{
  "model": "image diffusion model",
  "dataset": "photos of plants and fungi (iNaturalist)",
  "train_examples": 45211,
  "image_size": 32,
  "grayscale": true,
  "horizontal_flip": true,
  "conditioning": "none",
  "arch": "unet",
  "objective": "v",
  "cond_dim": 256,
  "norm": "groupnorm",
  "activation": "relu",
  "weight_standardization": true,
  "widths": [64, 128, 128, 128],
  "blocks_per_level": 3,
  "scale_shift_norm": true,
  "dropout": 0.1,
  "attention": false,
  "upsampling": "nearest_conv",
  "init": "lecun_normal",
  "residual_init": "none",
  "optimizer": "soap",
  "beta2": 0.99,
  "lr": 0.0036,
  "beta1": 0.9,
  "shampoo_beta": 0.99,
  "eps": 1e-08,
  "precondition_frequency": 20,
  "max_precond_dim": 1536,
  "merge_dims": false,
  "one_sided": true,
  "adamw_lr_other_params": 0.0012,
  "grad_clip": 3.0,
  "adaptive_grad_clip": 0.1,
  "cautious_weight_decay": true,
  "steps": 7000,
  "batch_size": 48,
  "epochs": 7.4,
  "lr_schedule": "linear",
  "final_lr_fraction": 0,
  "warmup_steps": 210,
  "weight_decay": 0.0,
  "adamw_weight_decay_other_params": 0.01
}
Rows from block 3 of a small image diffusion model, named by matrix and row number. Rows with one number belong to one channel. Each number is 128 + 32 x the weight over its row's rms, rounded and kept within 0 to 255. All counts start at 0. Numbers have three digits each. After the name is the row's rms in percent of the matrix's.
Before each channel's rows are labels from the 100 images, of 14976 (inputs lightly noised), where the channel reaches its highest value: "patch colour" is the nearest of a few named colours to the mean colour under the peak. Only what is clearly more common there than usual is listed. The data: photos of plants and fungi (iNaturalist).
# convs0: first 3x3 conv (model.enc.1.0.convs.0.weight, 128x128x3x3, standardized in use, each kernel summed), inputs 0-127
# convs1: second 3x3 conv (model.enc.1.0.convs.1.weight, 128x128x3x3, standardized in use, transposed, each kernel summed), outputs 0-127

patch colour: white
convs0.15 104:172098154108129055112152135136158158117114135098150142095177129128168115086163140112113165178086103069132160086102098165128163161095119147091157058095148139192119139117147125099128125137088181095121168103106113160120096129112151161185142083102087106116135077073098117203096139116117172217200218115123122143080076085072135123114143116112147155150149129151117139148117130138137158135099
convs1.15 096:139104146102158112136083159123090128083128112085141109126135095088139108135120186163137074068150136082126086142122125142102126161120126094118105120107105119196132086167178169091057175172146200114093119083150140044104087150102109132132086131120123073137119099082173135173117120112135132151176135126138107110107143068106118174075129101167158175207195161106150134085144137124134131175074

patch colour: white
convs0.90 125:141155136107063143085069114077091150125106114143102065145115093149097137127085084170104117106163143168093075119091135108153146077173161094156188178164177100107169102189062122108130154099170132137060118120107158078083159123123119134129116132107073119085142107118099125162131110141155125102122151168110174125153194097119135155149127140109187166167095126119176100130080185155080117089166
convs1.90 090:092162138165107139104144123130139165157100112139127145154132155119154149096097145172097194107126145106066128107122133087173110157102133149130072194130106197141171097148137176160112143123151129136145143160210122133114148125152177177133111044166161093167034123089114141169100130136169129122162148089147125117176101104129126102133094145094141123210073096130162150150096142172195175114172

patch colour: white
convs0.25 102:143164118105118053121113141094100169112088116135178120142161109173133153105096113156132109085137072142072101114122159071179126117168168098178166160166129130098152129177091103121118153110163087101062139060097141142071149098086149152115089155102097162109135116058101186194143102129154195145134139160108170106102151103098180133176106071120172142140169138138184112128116160159141142102143
convs1.25 087:060114090187105138124131140153178108109133108137120162102173138127115144055143133113135125167143178136156158077172115124137102108169158167195140183156170163151126140181137167165146093165128128137115136195194091125078132131193160119149080111157132157099079119171116151159105150107127133182157128088162154129165109115192115094160106120080098185185144118076163127161106112123192149109156

patch colour: black
convs0.54 138:082101088170162127108094090125125090126176166110117136117082181129151107095157141095170129149097122114124088182160113132100118161097122162122107103092107169138100168106106173147161098097108090094137077176194100102147114152169063086104095101113150099112108163101181085083139140112113093098092079095179117173097098175177104102093103144179087099101132147158094146125173113109180069177089
convs1.54 082:145147089173145109138182121152140073127066140116088130151136058193092095088120127081146106132116156112144135151135181131166120088119127161126174165129158048098090127110048101157118098119086155135124167157159143167202121123097150151106180118150136182155178151128169124165104081128086052090120129152109150101135142125139136162103171195119128087040114127098120119123120125127151122097164

patch colour: white
convs0.83 058:177154187140132192170090123145109097177138129108141190176200123158092166145097047114124149125103051121112190142144132157107175158101132098131137099141106125099112130129152151115132134137121146127169068123127124074128111129096042149144135131205112091100132129087129128127191092195173150069132159157132133090134103137106080182112151077111128133135067133154162111140155176149115109134119
convs1.83 097:150098134117070098125127130163167119128159131127170104144112063148129173193161149125124090146124167147127114095134088065164130125154077130115148141137156155131122090162136181095113151154109133093163139107129114184168171124109128059124091133135124111138116131113106153101149162192174196140061181108122088154091125051168181126113120090123120159182130126128141047131115033149134127156062

patch colour: black
convs0.7 071:146164146108150156099116112056182093134161142165124159067155179096150125137169146138102123110149118140106079138127095108095057144097140138124107117109078123019139100122069144141163126095153104134177086176150136126171165142160114091107092115071160176155123146180184104087120106125110111059107109078136128136178129094133078121131129161145126122074062120116121102085146118103152060159136
convs1.7 086:172097128146147176149113097179175117135123156178151181138132185168120112108134175101210188095122125133142142143040074087098123133098146069115123086164174099089135126184143126112152187087106144154126127122168116083106128075149075089093141158141124161145110165126091103157115211143120132158158107131158140177114171129065136119097105142171177161118141104149106121110119116161133100128067

patch colour: white
convs0.91 132:126169115113093114102089163084105168083115111157098077144110107162089148120108085176132079096184123179064054128096125096168115075175136105179158189123137091082169088188073116127097162071169068141087147136117171089100169089126145134071097132109124147098134110129121139142128121164122074124116102138120178130140175106130135125166123120112170151139071107111148107120103170160094153116185
convs1.91 114:115184101159112111120136110150161174223100092133117132160135134133112152167184109198096164195128109144081140101134143045167143143141116146099076132119069152117141086144093144114169135138119074120128139178158118175171168132186103152175176116104161083097067167085119142142145145194105146116128098077153091130166091132126112075156134137096126093168089141149134134178111130171129148095140

patch colour: white
convs0.88 106:141111146111085114083114122116068155130108094140123098157116104152086127119067056143105105106138107140084039122099145114163165100176146079147179146185173076088206119182072128117132165113132118143078145136100160105059107098130122166107106156129068132058135101132134129143154138141132104119094148159118167125159164114131132169130136133080177187171111118119165110162109174174104113078165
convs1.88 119:092160083105141134093168111128148193175114119151125167178116141167146135120132159181089198138133128115054094092131113111178112156070132157144119182119099147125174068132158142109088164170129134138156089131166127141148152131121160177111128108159164088135062110086165149131107105118178074122151159124085108166162105119106127099151096105107144075171039114160117120168100133161207172161126

patch colour: white
convs0.79 069:142123148180102148154101115098133089134119117149140109154150118119135194172122105117101074208142098126092098150123120172197160157134101100140127130191114148152156121117105126070194095073101201176108073175138098122125108155121111148154068121111141091099044127118126128178140102164083162119164154143131094135201135208151091139118178072087120118160111114127124109181106127126121159112119
convs1.79 095:131127128189136106129117085086138048157127118090104079213112102109101084111142157163177178113115114088077163069120171108103160112111100164124160068123191167177120151137115103162129169070130130174107115158157121165095157160112155167175157059097118070116110116101088128136153084145181126108136109144162173131113163126057124128119084141116152173154119140121154075111172096144137120129139

patch colour: white
convs0.85 061:064130121131120225124084153163100116144085101166151050105101175123142161180077085113137109136126078174058103099098085108206107163125118117123158114189138134095127158144080141113195146133145180154112083142132125078120112159139075104140067122162085120134106087144140095080113157155188131141147156162152094126176115106112108181108133099108136119155104186146156152134123125118105157115120
convs1.85 102:151165130142088073156132113170126148094137139101110173171088057107135149140138120124110112112134149086089142105145123092134121124095132163088110144085110166092147121151157121067050137235169115186179096113130149158117146171090123185141117063156098087121108170070178162114111098130127127133142179164055116078097125136134136138143122085158164192156125097131143099126148093124177104175144

patch colour: white
convs0.57 067:184141189100142113124105132104174156056155115108138168117156123175129157137132103113092131131148087162159180105145143128109045146176117115162139128110103070110163104118143138098095137129141161148160202112119139226125113075069149196121081151169115178144177173144126135171139120117104161086116110082090124140097164164136185180200125161099133129126086090121151083142121135134105141097112
convs1.57 090:128156178092107136134181153132124179118160145075145155084154119114171142154093102169144137154149116150174139113159147103141122190125105164072072169126097170121115121175155086079119110201134189119129123067119119128069151164117122125066083128079124089077162122166117124124142137126168147105091132184105092141098145077123108169110131133145120037095146132119164110173151103202079111171151

patch colour: white
convs0.98 083:095105118139104227074120106139089133158141156105130160145081120110093132148106098111137087187159176141107116147076177163068121109171146110131134134128091095055113135112138151130172124091117122186182111165097142197128132146159058126162118161163144133131151093249117118145133123124111075143074155160109107121156143125155114158144192198131094116111071122123130143142124124112119124152096
convs1.98 095:123086157178135146125107118161152094136142167174097114145130164147110112150124129142181124130110115124150147119097143112140169087085078143086195054158189146128128107124139127174073177137116142117116143102131118161098093046111068149146086145073116093141093138179095111146162161161163137213132124125141178205104132152103136103118076125152103143154088098095086167137179210107129087154132

patch colour: white
convs0.118 132:166161169101106086140115146143096168072089104149123133108147087161099103115092079155095136086157097141141149108078134094191134135133122099136173152136162115108190098158156099090096182124153126109133127086093151129104130095097145176111150136129098120075178066111089190197125107124137177137178171161089147092109169098102148133156156083090159183179110091112139123118097183181090140100186
convs1.118 096:172086156179162149132167142167168084124089136171109146124133146170116097143128151166148145081151110147126110204141128141112139172078092120086170098173160148146170144072167162141102114100184125122095121075091175111104087066161117117085180140189160099132168128148110148107127166098142106145095078127189112177135121129148120121159069125078087130162116110149146153146175197100097084099085

patch colour: black
convs0.52 082:097188116151102152129130190137105124087147139163130098145092128141092137111127091123143094108150143159071121158156148068110112103153115103120146141088086119076117135135051158117072150091162082143096161146145193118143116114158125166025101135155148127107144150189147076090123093119128084096076103115098130135111164148152138115207098128142158136140037126084160090087102164145077092122160
convs1.52 095:162067084141158119161133114085121114083128169158176131121132110127085131112106122126123156134125171122090110161095114139116082084154116144165088133136159130191086130098163166186120096156109130098062067105151118107161134107168141081095108141092122181136148086128087126146165192129089153197139148146219142154156187168117136139118144209124136166113141119089151096106137115082043155130097

patch colour: white
convs0.108 092:109111072158170100085158131073132122092180144118193149095089180106171083111158169073191161056092123091141099147180089066098131151117146163093135126081122134152138152137121183141101136116080122088159172118149093149142098129150147094156139089102160116107111203034140101107103155097119157125109107102150109170096137159175127092087080093159125143130164128136115136089157110118148112160106
convs1.108 077:168076160149140187154165174156183147184204141190147135163166150205144140151105116188168125132127062119138109137187138141090152108116091139151156135141106172154152147128139116121107130114153098190100145099158153158097142062122137118106141156101146115105140125170123120119203203175111160153110111093198099185123141118115149124123076121149134132126163165178129112168161178153129155165115

patch colour: white
convs0.112 089:127101059105107110173127130146105125140104089136144167144171084115101175123060110157099133107116123121154165087113184108171184133114146091144146125204169091118161111143172077120082136112137152176155126076096138157102128087077100157118201117107106135119177122126091135185113100139137195132160155209083139098106149112067181153136159110086149158171114131116139112138075156167138155077148
convs1.112 104:144102151190130192121152112135131133120107113125187163139115166149110130104117163186096173112134120134121064169117134130138132154098086134111157045128195147130203135135142103176093187135148151134120104145175167122125096129156181195069132092155137103128074118118113115146103140216120108175125180113154155165092121070137121121121075095167124116191112111174129143174144162097143087109082

patch colour: white
convs0.10 158:078160142162114168079063101133099094177118145132095111138095120165070123160100080134172108195152167160095095163134113185112067106137148116138130147102120105064121120126082168112194118087139114144112075199171136083144149161146085109117108179118143104112132108162143104091166114134136061049077093125150149147138141166173101144137148190131120118116074103101118100177135122123100080119125
convs1.10 143:134139105059096107114119148078093148148073099120139139086098119091108157126088155088140111235109152146134180189080101180117110094163132118188104136136065109109094152113113106103187073116133119119158137131104126140178137166126132156113119120144103130117164113134082125090106079087108137098146114140100117083097154133156114155073187151082107067045100118117058097153094151111136134140176

patch colour: white
convs0.59 074:173149082150109136086102163058098180112127132146098134071132128126113147118088104102206074120136116159125074133147149125140092089109119116102169145102130118093164141160090148132133175062142084089083185170172115156080166149114135157187074106137129214120172106102138100159100066134158105204107159120188117128109122103146152092137110104110158129138134127080117063098129142141147077105125
convs1.59 088:167117099059141121122096126132158105115163133137150118149145162133154124221195132150117155115171156104139102094157102123136153118109109131180152090145074158134079202148153134110106231127129155138156174104122169182136125131127168099143135093107083148100140123176128164137166170154166183158096119174146082149140149117110173130113084098107158162169174155206141140166142128141102087164070

patch colour: white
convs0.87 137:130187136106100126135079137133073137133104100174064113178108094175060157178074071200088086119179099169088119113089150108126091102128154115180148161145159105107162113164104109119089161124181114132090099102115166091111188101123093154096135167109084117089145118106113139158171119200166114088142143163086181126150153135115114182132165111100140156148072118114130111129120157143084078108132
convs1.87 118:143077150183124123118138126119128084113117112116125105092110195075148093081070079115152169140135103138137109197145091130148133192163152114151130110112123102106111119140154161126179104105130091112165090121127122120092135175167148125112111137158089144102088143147098139143056161046048140174135118165155153196171108142146122148162125095082096115104115122026142134154097113158202118074125

patch colour: white
convs0.60 101:160130123106126078192127146186129155084087117140149160164200132147172132092119089138116134070104089087176153116090197122164126145071095118117167103152174126140155126160161093108109167123113097107137133085103161118114090138104149157171150061139120159130183081068098156162147089122115205163157168167136113101086106130083166156111135075118168132171113106128123116080112140175137187087135
convs1.60 097:118088145189187119164114101147136117118127148137136158150137175085125138173126160137099186098160097119194134126130156121129127120113054127141200154129220112149137111138137123116118145081189141107127100144138125093140156106201139135093068101117143152158107198150116104144114137146123129218119169168161145145062124124137176064111127126122116183143188090148128150147163097083167092080099

patch colour: white
convs0.93 182:104176084119083116085067088100089114097112117167082086113097100188091132123096084135108101110154088171089084132113109105142130107153126142166177202136179120134193096191085121094114169088159098082081098126125145103111181117124108113100124149043108071068101106102124146158120119181139099131153126119116192126156153120132114122130109104128185178174102098100136115117132162151078094120118
convs1.93 109:075133146151168136112184123158160139135087116127136146115160175113137137103079105164126182104142157153110128140121084123207137186120147134129123181104127125131147102096103172149154132125160138085123127171187106108103107180156114150096127101164156131104052104107134175152085146076137119131122112116127106177160109145179132091187113099051085094149086134074149145165078127168237150086146

patch colour: black
convs0.73 097:114116103139098191103079078048097102117146148112130118089120166119126076106142154110176167153123122108111124177100103123070121128085124179097100119085096187131115177137115158147183125122098150108074078178137104114117105178214136100151143113071136094079126099157136143073145188111125157143106104127193108158126129162173133086123116120175123098096119140143073178117172109117090070155101
convs1.73 131:136171150127114097127149132102103170131116143163132106109129111152055143103162119130106115184147147182134162172126104082112114138123125162153109141076141103075112079111086085126116100122075160161194159143095131191220131151112123139109145153180144152179184119149111109168108034117132096094158137172087137057107160096120112090143136144113083054085078105142148127132098129132118156122188

patch colour: black
convs0.48 091:121167119096141141162171171168104133152119123152165131157095129116141169182120119159115055149169100148092105095128176119164180070143161091173146137149114103072140112165096105155139144113165076203075152121113158068104150078089156151097111132163091176184133143115113143107190084196167125116135090131132147080198142089069154140163142092098137137135152151126133082115098160133083124106161
convs1.48 074:169114166152143159190104145185196100147149149136150137129120168148114136170173109167134158118122063129186076112118129151068175119134143143111189135138171114126164135149155149151097160119132095148132152140137131134145175033124095161137167154061148151151131116151119078163176211176090138150116128146148111091110161183173141108122127123183169125120181137151128108123179130144107105216128

patch colour: white
convs0.5 105:086186168100114163118153138053101142175100087178118073150085122152104166176108150145119092089155147192082075100122101067148137104136160110137127184150106111113141135137083088174123138167161127140104170088130137091086195097094171149128125185121098146133092139099100173088125098156201127115092103137124159104191186088093110140170141110105135123142164166115190093125099124103134123108142
convs1.5 106:085076091143122114151121173108153074036223102125114077130115159108154068110076128102160109147102137125102131145168118148169128178168218124125139101131110142151110117100130134164198115120119139115116131117112103096098158073166138107120135163146083178120139157138145155127145172058097106124105136145186127142149095133134069202172151128127079118123160165109149165109106133093146115088069

patch colour: white
convs0.45 076:175145134146130070086123090170081095077126097144043130205219129119085169169081110154119064142170127127141105152142180112155111168143149107139107112145121160092120165099109111176057149069152082153189097130141165091145128124124110172114184128142120094090124122120138143132155097179100126081081106182106138154137155133151099168100139116122069103091133175134123143149152098149143109149143
convs1.45 077:126127099150123156146167173147200082150194144183132151149117151189120183145132097157158145110181083135116142102137115106149162127139125156151174079177116200170109173141165124140087160087144135128122117148140132166119168087102185142147080125100167113082096133135075146098182211130125142185099092091168168144117109107147124161156073108088135136157182114143100110167172106170128105092093

patch colour: black
convs0.96 084:104085176127115092128161176125122129158146105113160080154101086145073120119118165097118166081064171067138157118147150091149206148123110103111109106176097104143109136127212106149084119215101112190100191097146132111072084129146165150165124127173140178125124202157121137099114137083131142114104103119158070156122109169147165108142062168114140095137178147134170149122139138128153145117147
convs1.96 153:091112182140114135083107163138148096148109158135131141128125131110169167176139133084123150145131122092133098109094077119150079158116121132085144105098117122157116119108113100156074076110110116169106104131052157083101148180167133169133172157089072081068130098129078124084157190146144134098132140136137136097160090159145097087149113139120120197108111188192239132164125154146166083186140

patch colour: white
convs0.125 066:108101068158131160108140115089115123142166117098168143123069163096101083060136153153155126125117200116107117138158148092156181133167149135164120165165103193160129192160104149151121073099115233083065137096105108145120115121147095126171070142081110165117095132138106104149152158128147130155116160210129116160106149161132141095170141125148094100069146164147134149099133129113212115137118
convs1.125 079:148160110184186099107149105157121086087131207101062099141098104150119037162131139132088118112082135141120129144116127115129168103132095128090111114107179122141156130142165155118130115114102164105110122120125077113141129099105113112101136134067106090155134158152108184071180073140130145102107184137047129192088087176183119135044146089108140123105113118076101098158082104168104112132094

patch colour: black
convs0.116 094:155128139099152133198153170154155171125117111115240133117094145104195101106131140110140130095118164130220185095149174104131162114117099136108139093109146119134100121120125088152091126181122193124155210083114130136131100127086183140136134050178150163184154140119126105102081118082119144177143106129135093113084110110095164110128132125183128118130161127138125126049126103125160189126141
convs1.116 113:107143125097117132133149140118055184117122148091087130131173080139103146145121098144080047043093150062105131124123162173114088131110123153120119156106146125136145091124121174094128112155106175106118118138132165097169109165091153109115117146143136081155174148124188180057185097154130134106157137100041133128115065145141145141107169134126090133062140101096089072146088093133077160131078

patch colour: white
convs0.55 081:140145141085135150075110135153096106166107102132046114155091122169097139149129130139145135177154184153115135128064109219096069133144174103178131092141113124118120113143101108110162136125180090138133120104093164110114160106128123090123106185162082117125159090126079138106128112166146120078144126069124165123126112071119127225169158190089115131133117140142134113244112130154115081103139
convs1.55 102:153137101109138149127072171102081093125213183165104149183166113162100099106202137119138145093117060156124180086137097165138187123140136138137136128153162141134118162088170121116125155104117122125155170143142096228106165061123114101146120115088155097112096147162115142170194097173183157113117124115151074129119133138137138149141046139149114182182123124121096115132158170078115150110128