python train.py --arch="unet" --model="image diffusion model" --dataset="photos of plants and fungi (iNaturalist)" --train_examples=45211 --image_size=32 --grayscale=true --horizontal_flip=true --conditioning="none" --objective="v" --cond_dim=256 --norm="groupnorm" --activation="relu" --weight_standardization=true --widths=[64, 128, 128, 128] --blocks_per_level=3 --scale_shift_norm=true --dropout=0.1 --attention=false --upsampling="nearest_conv" --init="lecun_normal" --residual_init="none" --optimizer="soap" --beta2=0.99 --lr=0.0036 --beta1=0.9 --shampoo_beta=0.99 --eps=1e-08 --precondition_frequency=20 --max_precond_dim=1536 --merge_dims=false --one_sided=true --adamw_lr_other_params=0.0012 --grad_clip=3.0 --adaptive_grad_clip=0.1 --cautious_weight_decay=true --steps=7000 --batch_size=48 --epochs=7.4 --lr_schedule="linear" --final_lr_fraction=0 --warmup_steps=210 --weight_decay=0.0 --adamw_weight_decay_other_params=0.01
Rows from block 5 of a small image diffusion model, named by matrix and row number. Rows with one number belong to one channel. Each number is 128 + 24 x the weight over its row's rms, rounded and kept within 0 to 255. All counts start at 0. Numbers have three digits each.
After each channel's rows are labels from the 100 images, of 14976 (inputs lightly noised), where the channel reaches its highest value: "colour at peak" is the nearest of a few named colours to the mean colour under the peak. Only what is clearly more common there than usual is listed. The data: photos of plants and fungi (iNaturalist).
# convs0: first 3x3 conv (model.enc.1.2.convs.0.weight, 128x128x3x3, standardized in use, each kernel summed), inputs 86-127
# convs1: second 3x3 conv (model.enc.1.2.convs.1.weight, 128x128x3x3, standardized in use, transposed, each kernel summed), outputs 86-127

convs0.35:080144119075126152107098165120114109116156148115116130127113100121137124071183092129130163129144135163105159106110130154129132
convs1.35:134144138179144104124163147118105176126120106143131118142102156118147093083127125130146155116130145129108140078141179142167138
colour at peak: white

convs0.44:149171098072137121110106088121100103139172132132114127148156124084120107162128108115100117120124121152136165109117138119170089
convs1.44:109140156133141155149160135146115180138123140136088158113122123119129105121142126128146095090061153120131105093135131156099148
colour at peak: black

convs0.76:128124118132124104184108104111087132124159118144142110187162109115090137110139131139123130108128115129167151143146130068117100
convs1.76:083097135156115122154136145134155146130141141102136055132127139179109140152134116133086108141137173127177079167156151107128113
colour at peak: black

convs0.46:083161177129106124077099152150144156158132107122111129092091121147125116092143127105113158137171122153117177116094129146168110
convs1.46:120155119099126180109194121165135160135153135113125138138091127106124130143205130109107140113100152158113106117124142177131139
colour at peak: black

convs0.50:117115148150157108133183118146145081149157134098122139139147132112166103132117157114153107149104160094068131154148121121093122
convs1.50:131148126101190114156140125115101146160123117100135139142109076115103129113133138108156120112116081129133112131135112158154135
colour at peak: white

convs0.6:123120134141123130176158139113125139136111185114124177109111116158146131149126157153141111122110137111136124154133101112126142
convs1.6:108145107103088165117114126109119117181115133119139156086142094162156111120114079132101128121131091095101114095133159115114124
colour at peak: white

convs0.49:092078189165129109143158135139157120147150107111164138122138132083121099119095180126152116133134152103099098122159138138103154
convs1.49:096128101157094119101116127099139112116133152144142083125121128114112110142095155086136143107091102095133078103154121131111136
colour at peak: white

convs0.127:119133137139166113124135073110104106154151128137136148153124154123150112121127137104105151158131176103124134143113138093133107
convs1.127:125133147171106108149132102157136159151136163162131115110137152150127120144126102137108092150158128139114069150111130097136134
colour at peak: white

convs0.57:138144142125181151179147104077140134142158145160110144176156136117133102101157124091099122137131108150125144126129113130123102
convs1.57:132142163152129123101137125102161149165105157111123125154098122145177106107117128164129146081104101097152131122096151104139147
colour at peak: black

convs0.79:131117200164150118135112114151118077144112130148171128154133152147119117097103151162156124122111125123123121116153131123096144
convs1.79:161133122131098095114099118119088101093127120161133138140191148146105106095146128134132142130116126130124142094104144129086165
colour at peak: white

convs0.95:163121140131088109089131135150178159128089107104091123089121122140132166178120152122154119111103093109064130153125121159105132
convs1.95:109109125137154086154096137133086107115123098093124131140136141113160134094144134121157155094128162138142123140138099139136135
colour at peak: white

convs0.119:131154075055153108136051140122154155105090101150118117105130158115118158161136095143127107114129083133116120099136088131146160
convs1.119:115136141150129113094132115148131141107129100131108134139106083124140093146147140122119134090138123145153127084147150097113152
colour at peak: white

convs0.109:128107147181171121181140127122147181135121144175132180161149090121141092129085147136131112134138160105169110133154139113106161
convs1.109:122144144166141117092089141124122152158083113107115139163088148094188118117140138134152145084133089082142107089126142103148141
colour at peak: white

convs0.92:162140155120138129153138130178116157118135121122143160083115149062180077111105159124139146148169121135112147119163142143142113
convs1.92:163190111137113089132115153057155142153107124123143143123082131104140151123129140133104127097153097099118131117077167146148161
colour at peak: white

convs0.97:119158168112134084110091149134124079150129082132147071167141143139138110096116136105128186139133124118172136085143166120106107
convs1.97:131145112112120100090120134155104188116139164111126127166134130075125140096111139127160111082132110111143073139134106134147083
colour at peak: black

convs0.10:103155126113149131132129143128135132169168146173116095172165125106096110138163091113100115137115077125121143104114105094152099
convs1.10:124112114102138087099164152094129142136126102126139147123100086100140110130126137138148138089117149144130138128128123106129124
colour at peak: white

convs0.37:188162101136117162136111057093062117082134127153117142124141127129139110137119119126118144145144152127125146151143163125144137
convs1.37:138131083108125143111134126102118095161093165169134145132134102140139121159104097086097111140154113073140098131111136111184145
colour at peak: black

convs0.103:121106153119106112103124185151154129137141101123142097124141169174117150122101138135144114090088085101119121117160079147107124
convs1.103:104136131157144062092094176147111110127155136125138097089087134125139099104134159129124150133115156091152173126167095123127150
colour at peak: white

convs0.67:109083164153145095129139164150163160137076158103125161119092137164123133072114134149149124096101101123129130147126136162120139
convs1.67:148121150146107135120106058055121091145145131133146155114141078130110122154122134119129118133133098154135146120107156146080090
colour at peak: white

convs0.122:162110170174115162137086142135123176112112106149159133120133122116126133149113108129149120098151133134124104140142106122124161
convs1.122:179120147133090162127106108109135156121139146147145131152121088095165107178058093128107132106118110092118112153116104094151135
colour at peak: black

convs0.116:144137141058149119113084166087111109083087113160148099157126117102101115142133116129115158133132128123151116102129142143114129
convs1.116:126105166173142139105140171139142167175111087139125123116073106147143120088153110114133156134145118129117139146135122096142154
colour at peak: white

convs0.43:113169114095114086118145112099108080124170113116150113121161136112125120103161128121120158130127125131127167105107138110144115
convs1.43:128153097171173160116082136149144182128113145121097130126079150092164098102088135121131132092136135123111119138113143122128135
colour at peak: white

convs0.34:072124100097131122115106108159113163133109154148073149111122157116136135167121133099124126131132135118116122141111178152134158
convs1.34:107127120160155148119162174124134169176160120099126117103105137151115122124109161091173149138122128137124143134123094113136144
colour at peak: black

convs0.78:042146156119096099122143163192140096145136165075130135096093138154155121083162146130135141098112102130110155106134117144132131
convs1.78:092084155135094155120141122116124120155109122110148105093115103131108100077164106085133137082136096151100139169154128118083146
colour at peak: white

convs0.54:129110134155160140140159115144131157144106113139149118111131133105141134140082166127159112170168187126125114142124157149124167
convs1.54:138109112106109092123130113067112082109170121190118130124132120145138143138135151125186141092138143127111152136102090113114123
colour at peak: white

convs0.53:088096140141095109160162122133090118146129128126121100084127110114167121111084154130161128152126139080110117157172138126122159
convs1.53:098074160091127111101136119123091091144158143111082106106103139146065099114148174132151133156134135151130115123119104119100145
colour at peak: white

convs0.4:103127128138106184119102128156111170114121120135155132106125122100151123119128103106109146160180124149132161125095156120147132
convs1.4:140147141126111154124151082144149146095182123169156162122131163149163091154149121100089098106110134179121105159086136134139116
colour at peak: black

convs0.55:099148145133134093142115095134134111134136131115096128127143178138104130081149151139131145159083081107102154127138140109117116
convs1.55:134147081128131071142144150136104135169214131101109089136127097105115099093102129130149121107129152141129114101115144172129115
colour at peak: black

convs0.0:173162103107098134147119082075084112098111126116134156104121104136124124198138111129113114148141132153141122131111132132143150
convs1.0:129108088116123154110147155135117114141149143179115152117152106133143152143109120135105118057101109129102126160117067156077116
colour at peak: white

convs0.100:070091142154110109131139187152165183115124109085100106100099116170108133130127166155167130110131096116139113141139091128123145
convs1.100:162156071124110129126121139136126131132122131111124150117103152061112140112152172141130128158148124125087122133108106120118127
colour at peak: white

convs0.105:095107192134117103129139169176163214098125134118167139091107138159112116131094130128163118133130114118146120141173123136105135
convs1.105:101142107141102088087088089116126093090120142161125135129150122106113118098099093139151132095163092122137110127111153108101143
colour at peak: white

convs0.19:117178109160177133122099106078099103149133137156126139176114151134107089094148156122121123137139153134142158131137149089155126
convs1.19:120125138159156144133127097123148155119139162149138117145178146097112144166159136164109078153137164137120127097120113106111120
colour at peak: white

convs0.69:196120173130129175097069143110131122124111097140137139134136123124131102114148131132123121109137124152141141085123143149151122
convs1.69:150125166146100172170119141163128144138122098137139165132129136118150121150119125122152144107132134147131142192135103116141100
colour at peak: black

convs0.118:132138092110128128086095130120146140115105094168083108146151124088115089135150102090100156155139119123083147105101139114167124
convs1.118:134125147115154158107131159184164193129106166133135136124130158109164082145140112090104110131071133137103141142138149141099110
colour at peak: black

convs0.51:104097124114157133146172154136131139129140119120128151133150141102146110120109163126137127152134135113088109145160118152120171
convs1.51:166128128133096064130108097086104067142113151142107120135167097136110136142113164095137093093149124096105117124149153133118080
colour at peak: white

convs0.123:168114183105125152133148116087136148116098144160117125122169071168112149195117112132123103148112123128172095141107130120112131
convs1.123:135155091156119161108119101122118133132130136137132164145147142103088143125120143136119145087102126093142096155136136118158163
colour at peak: black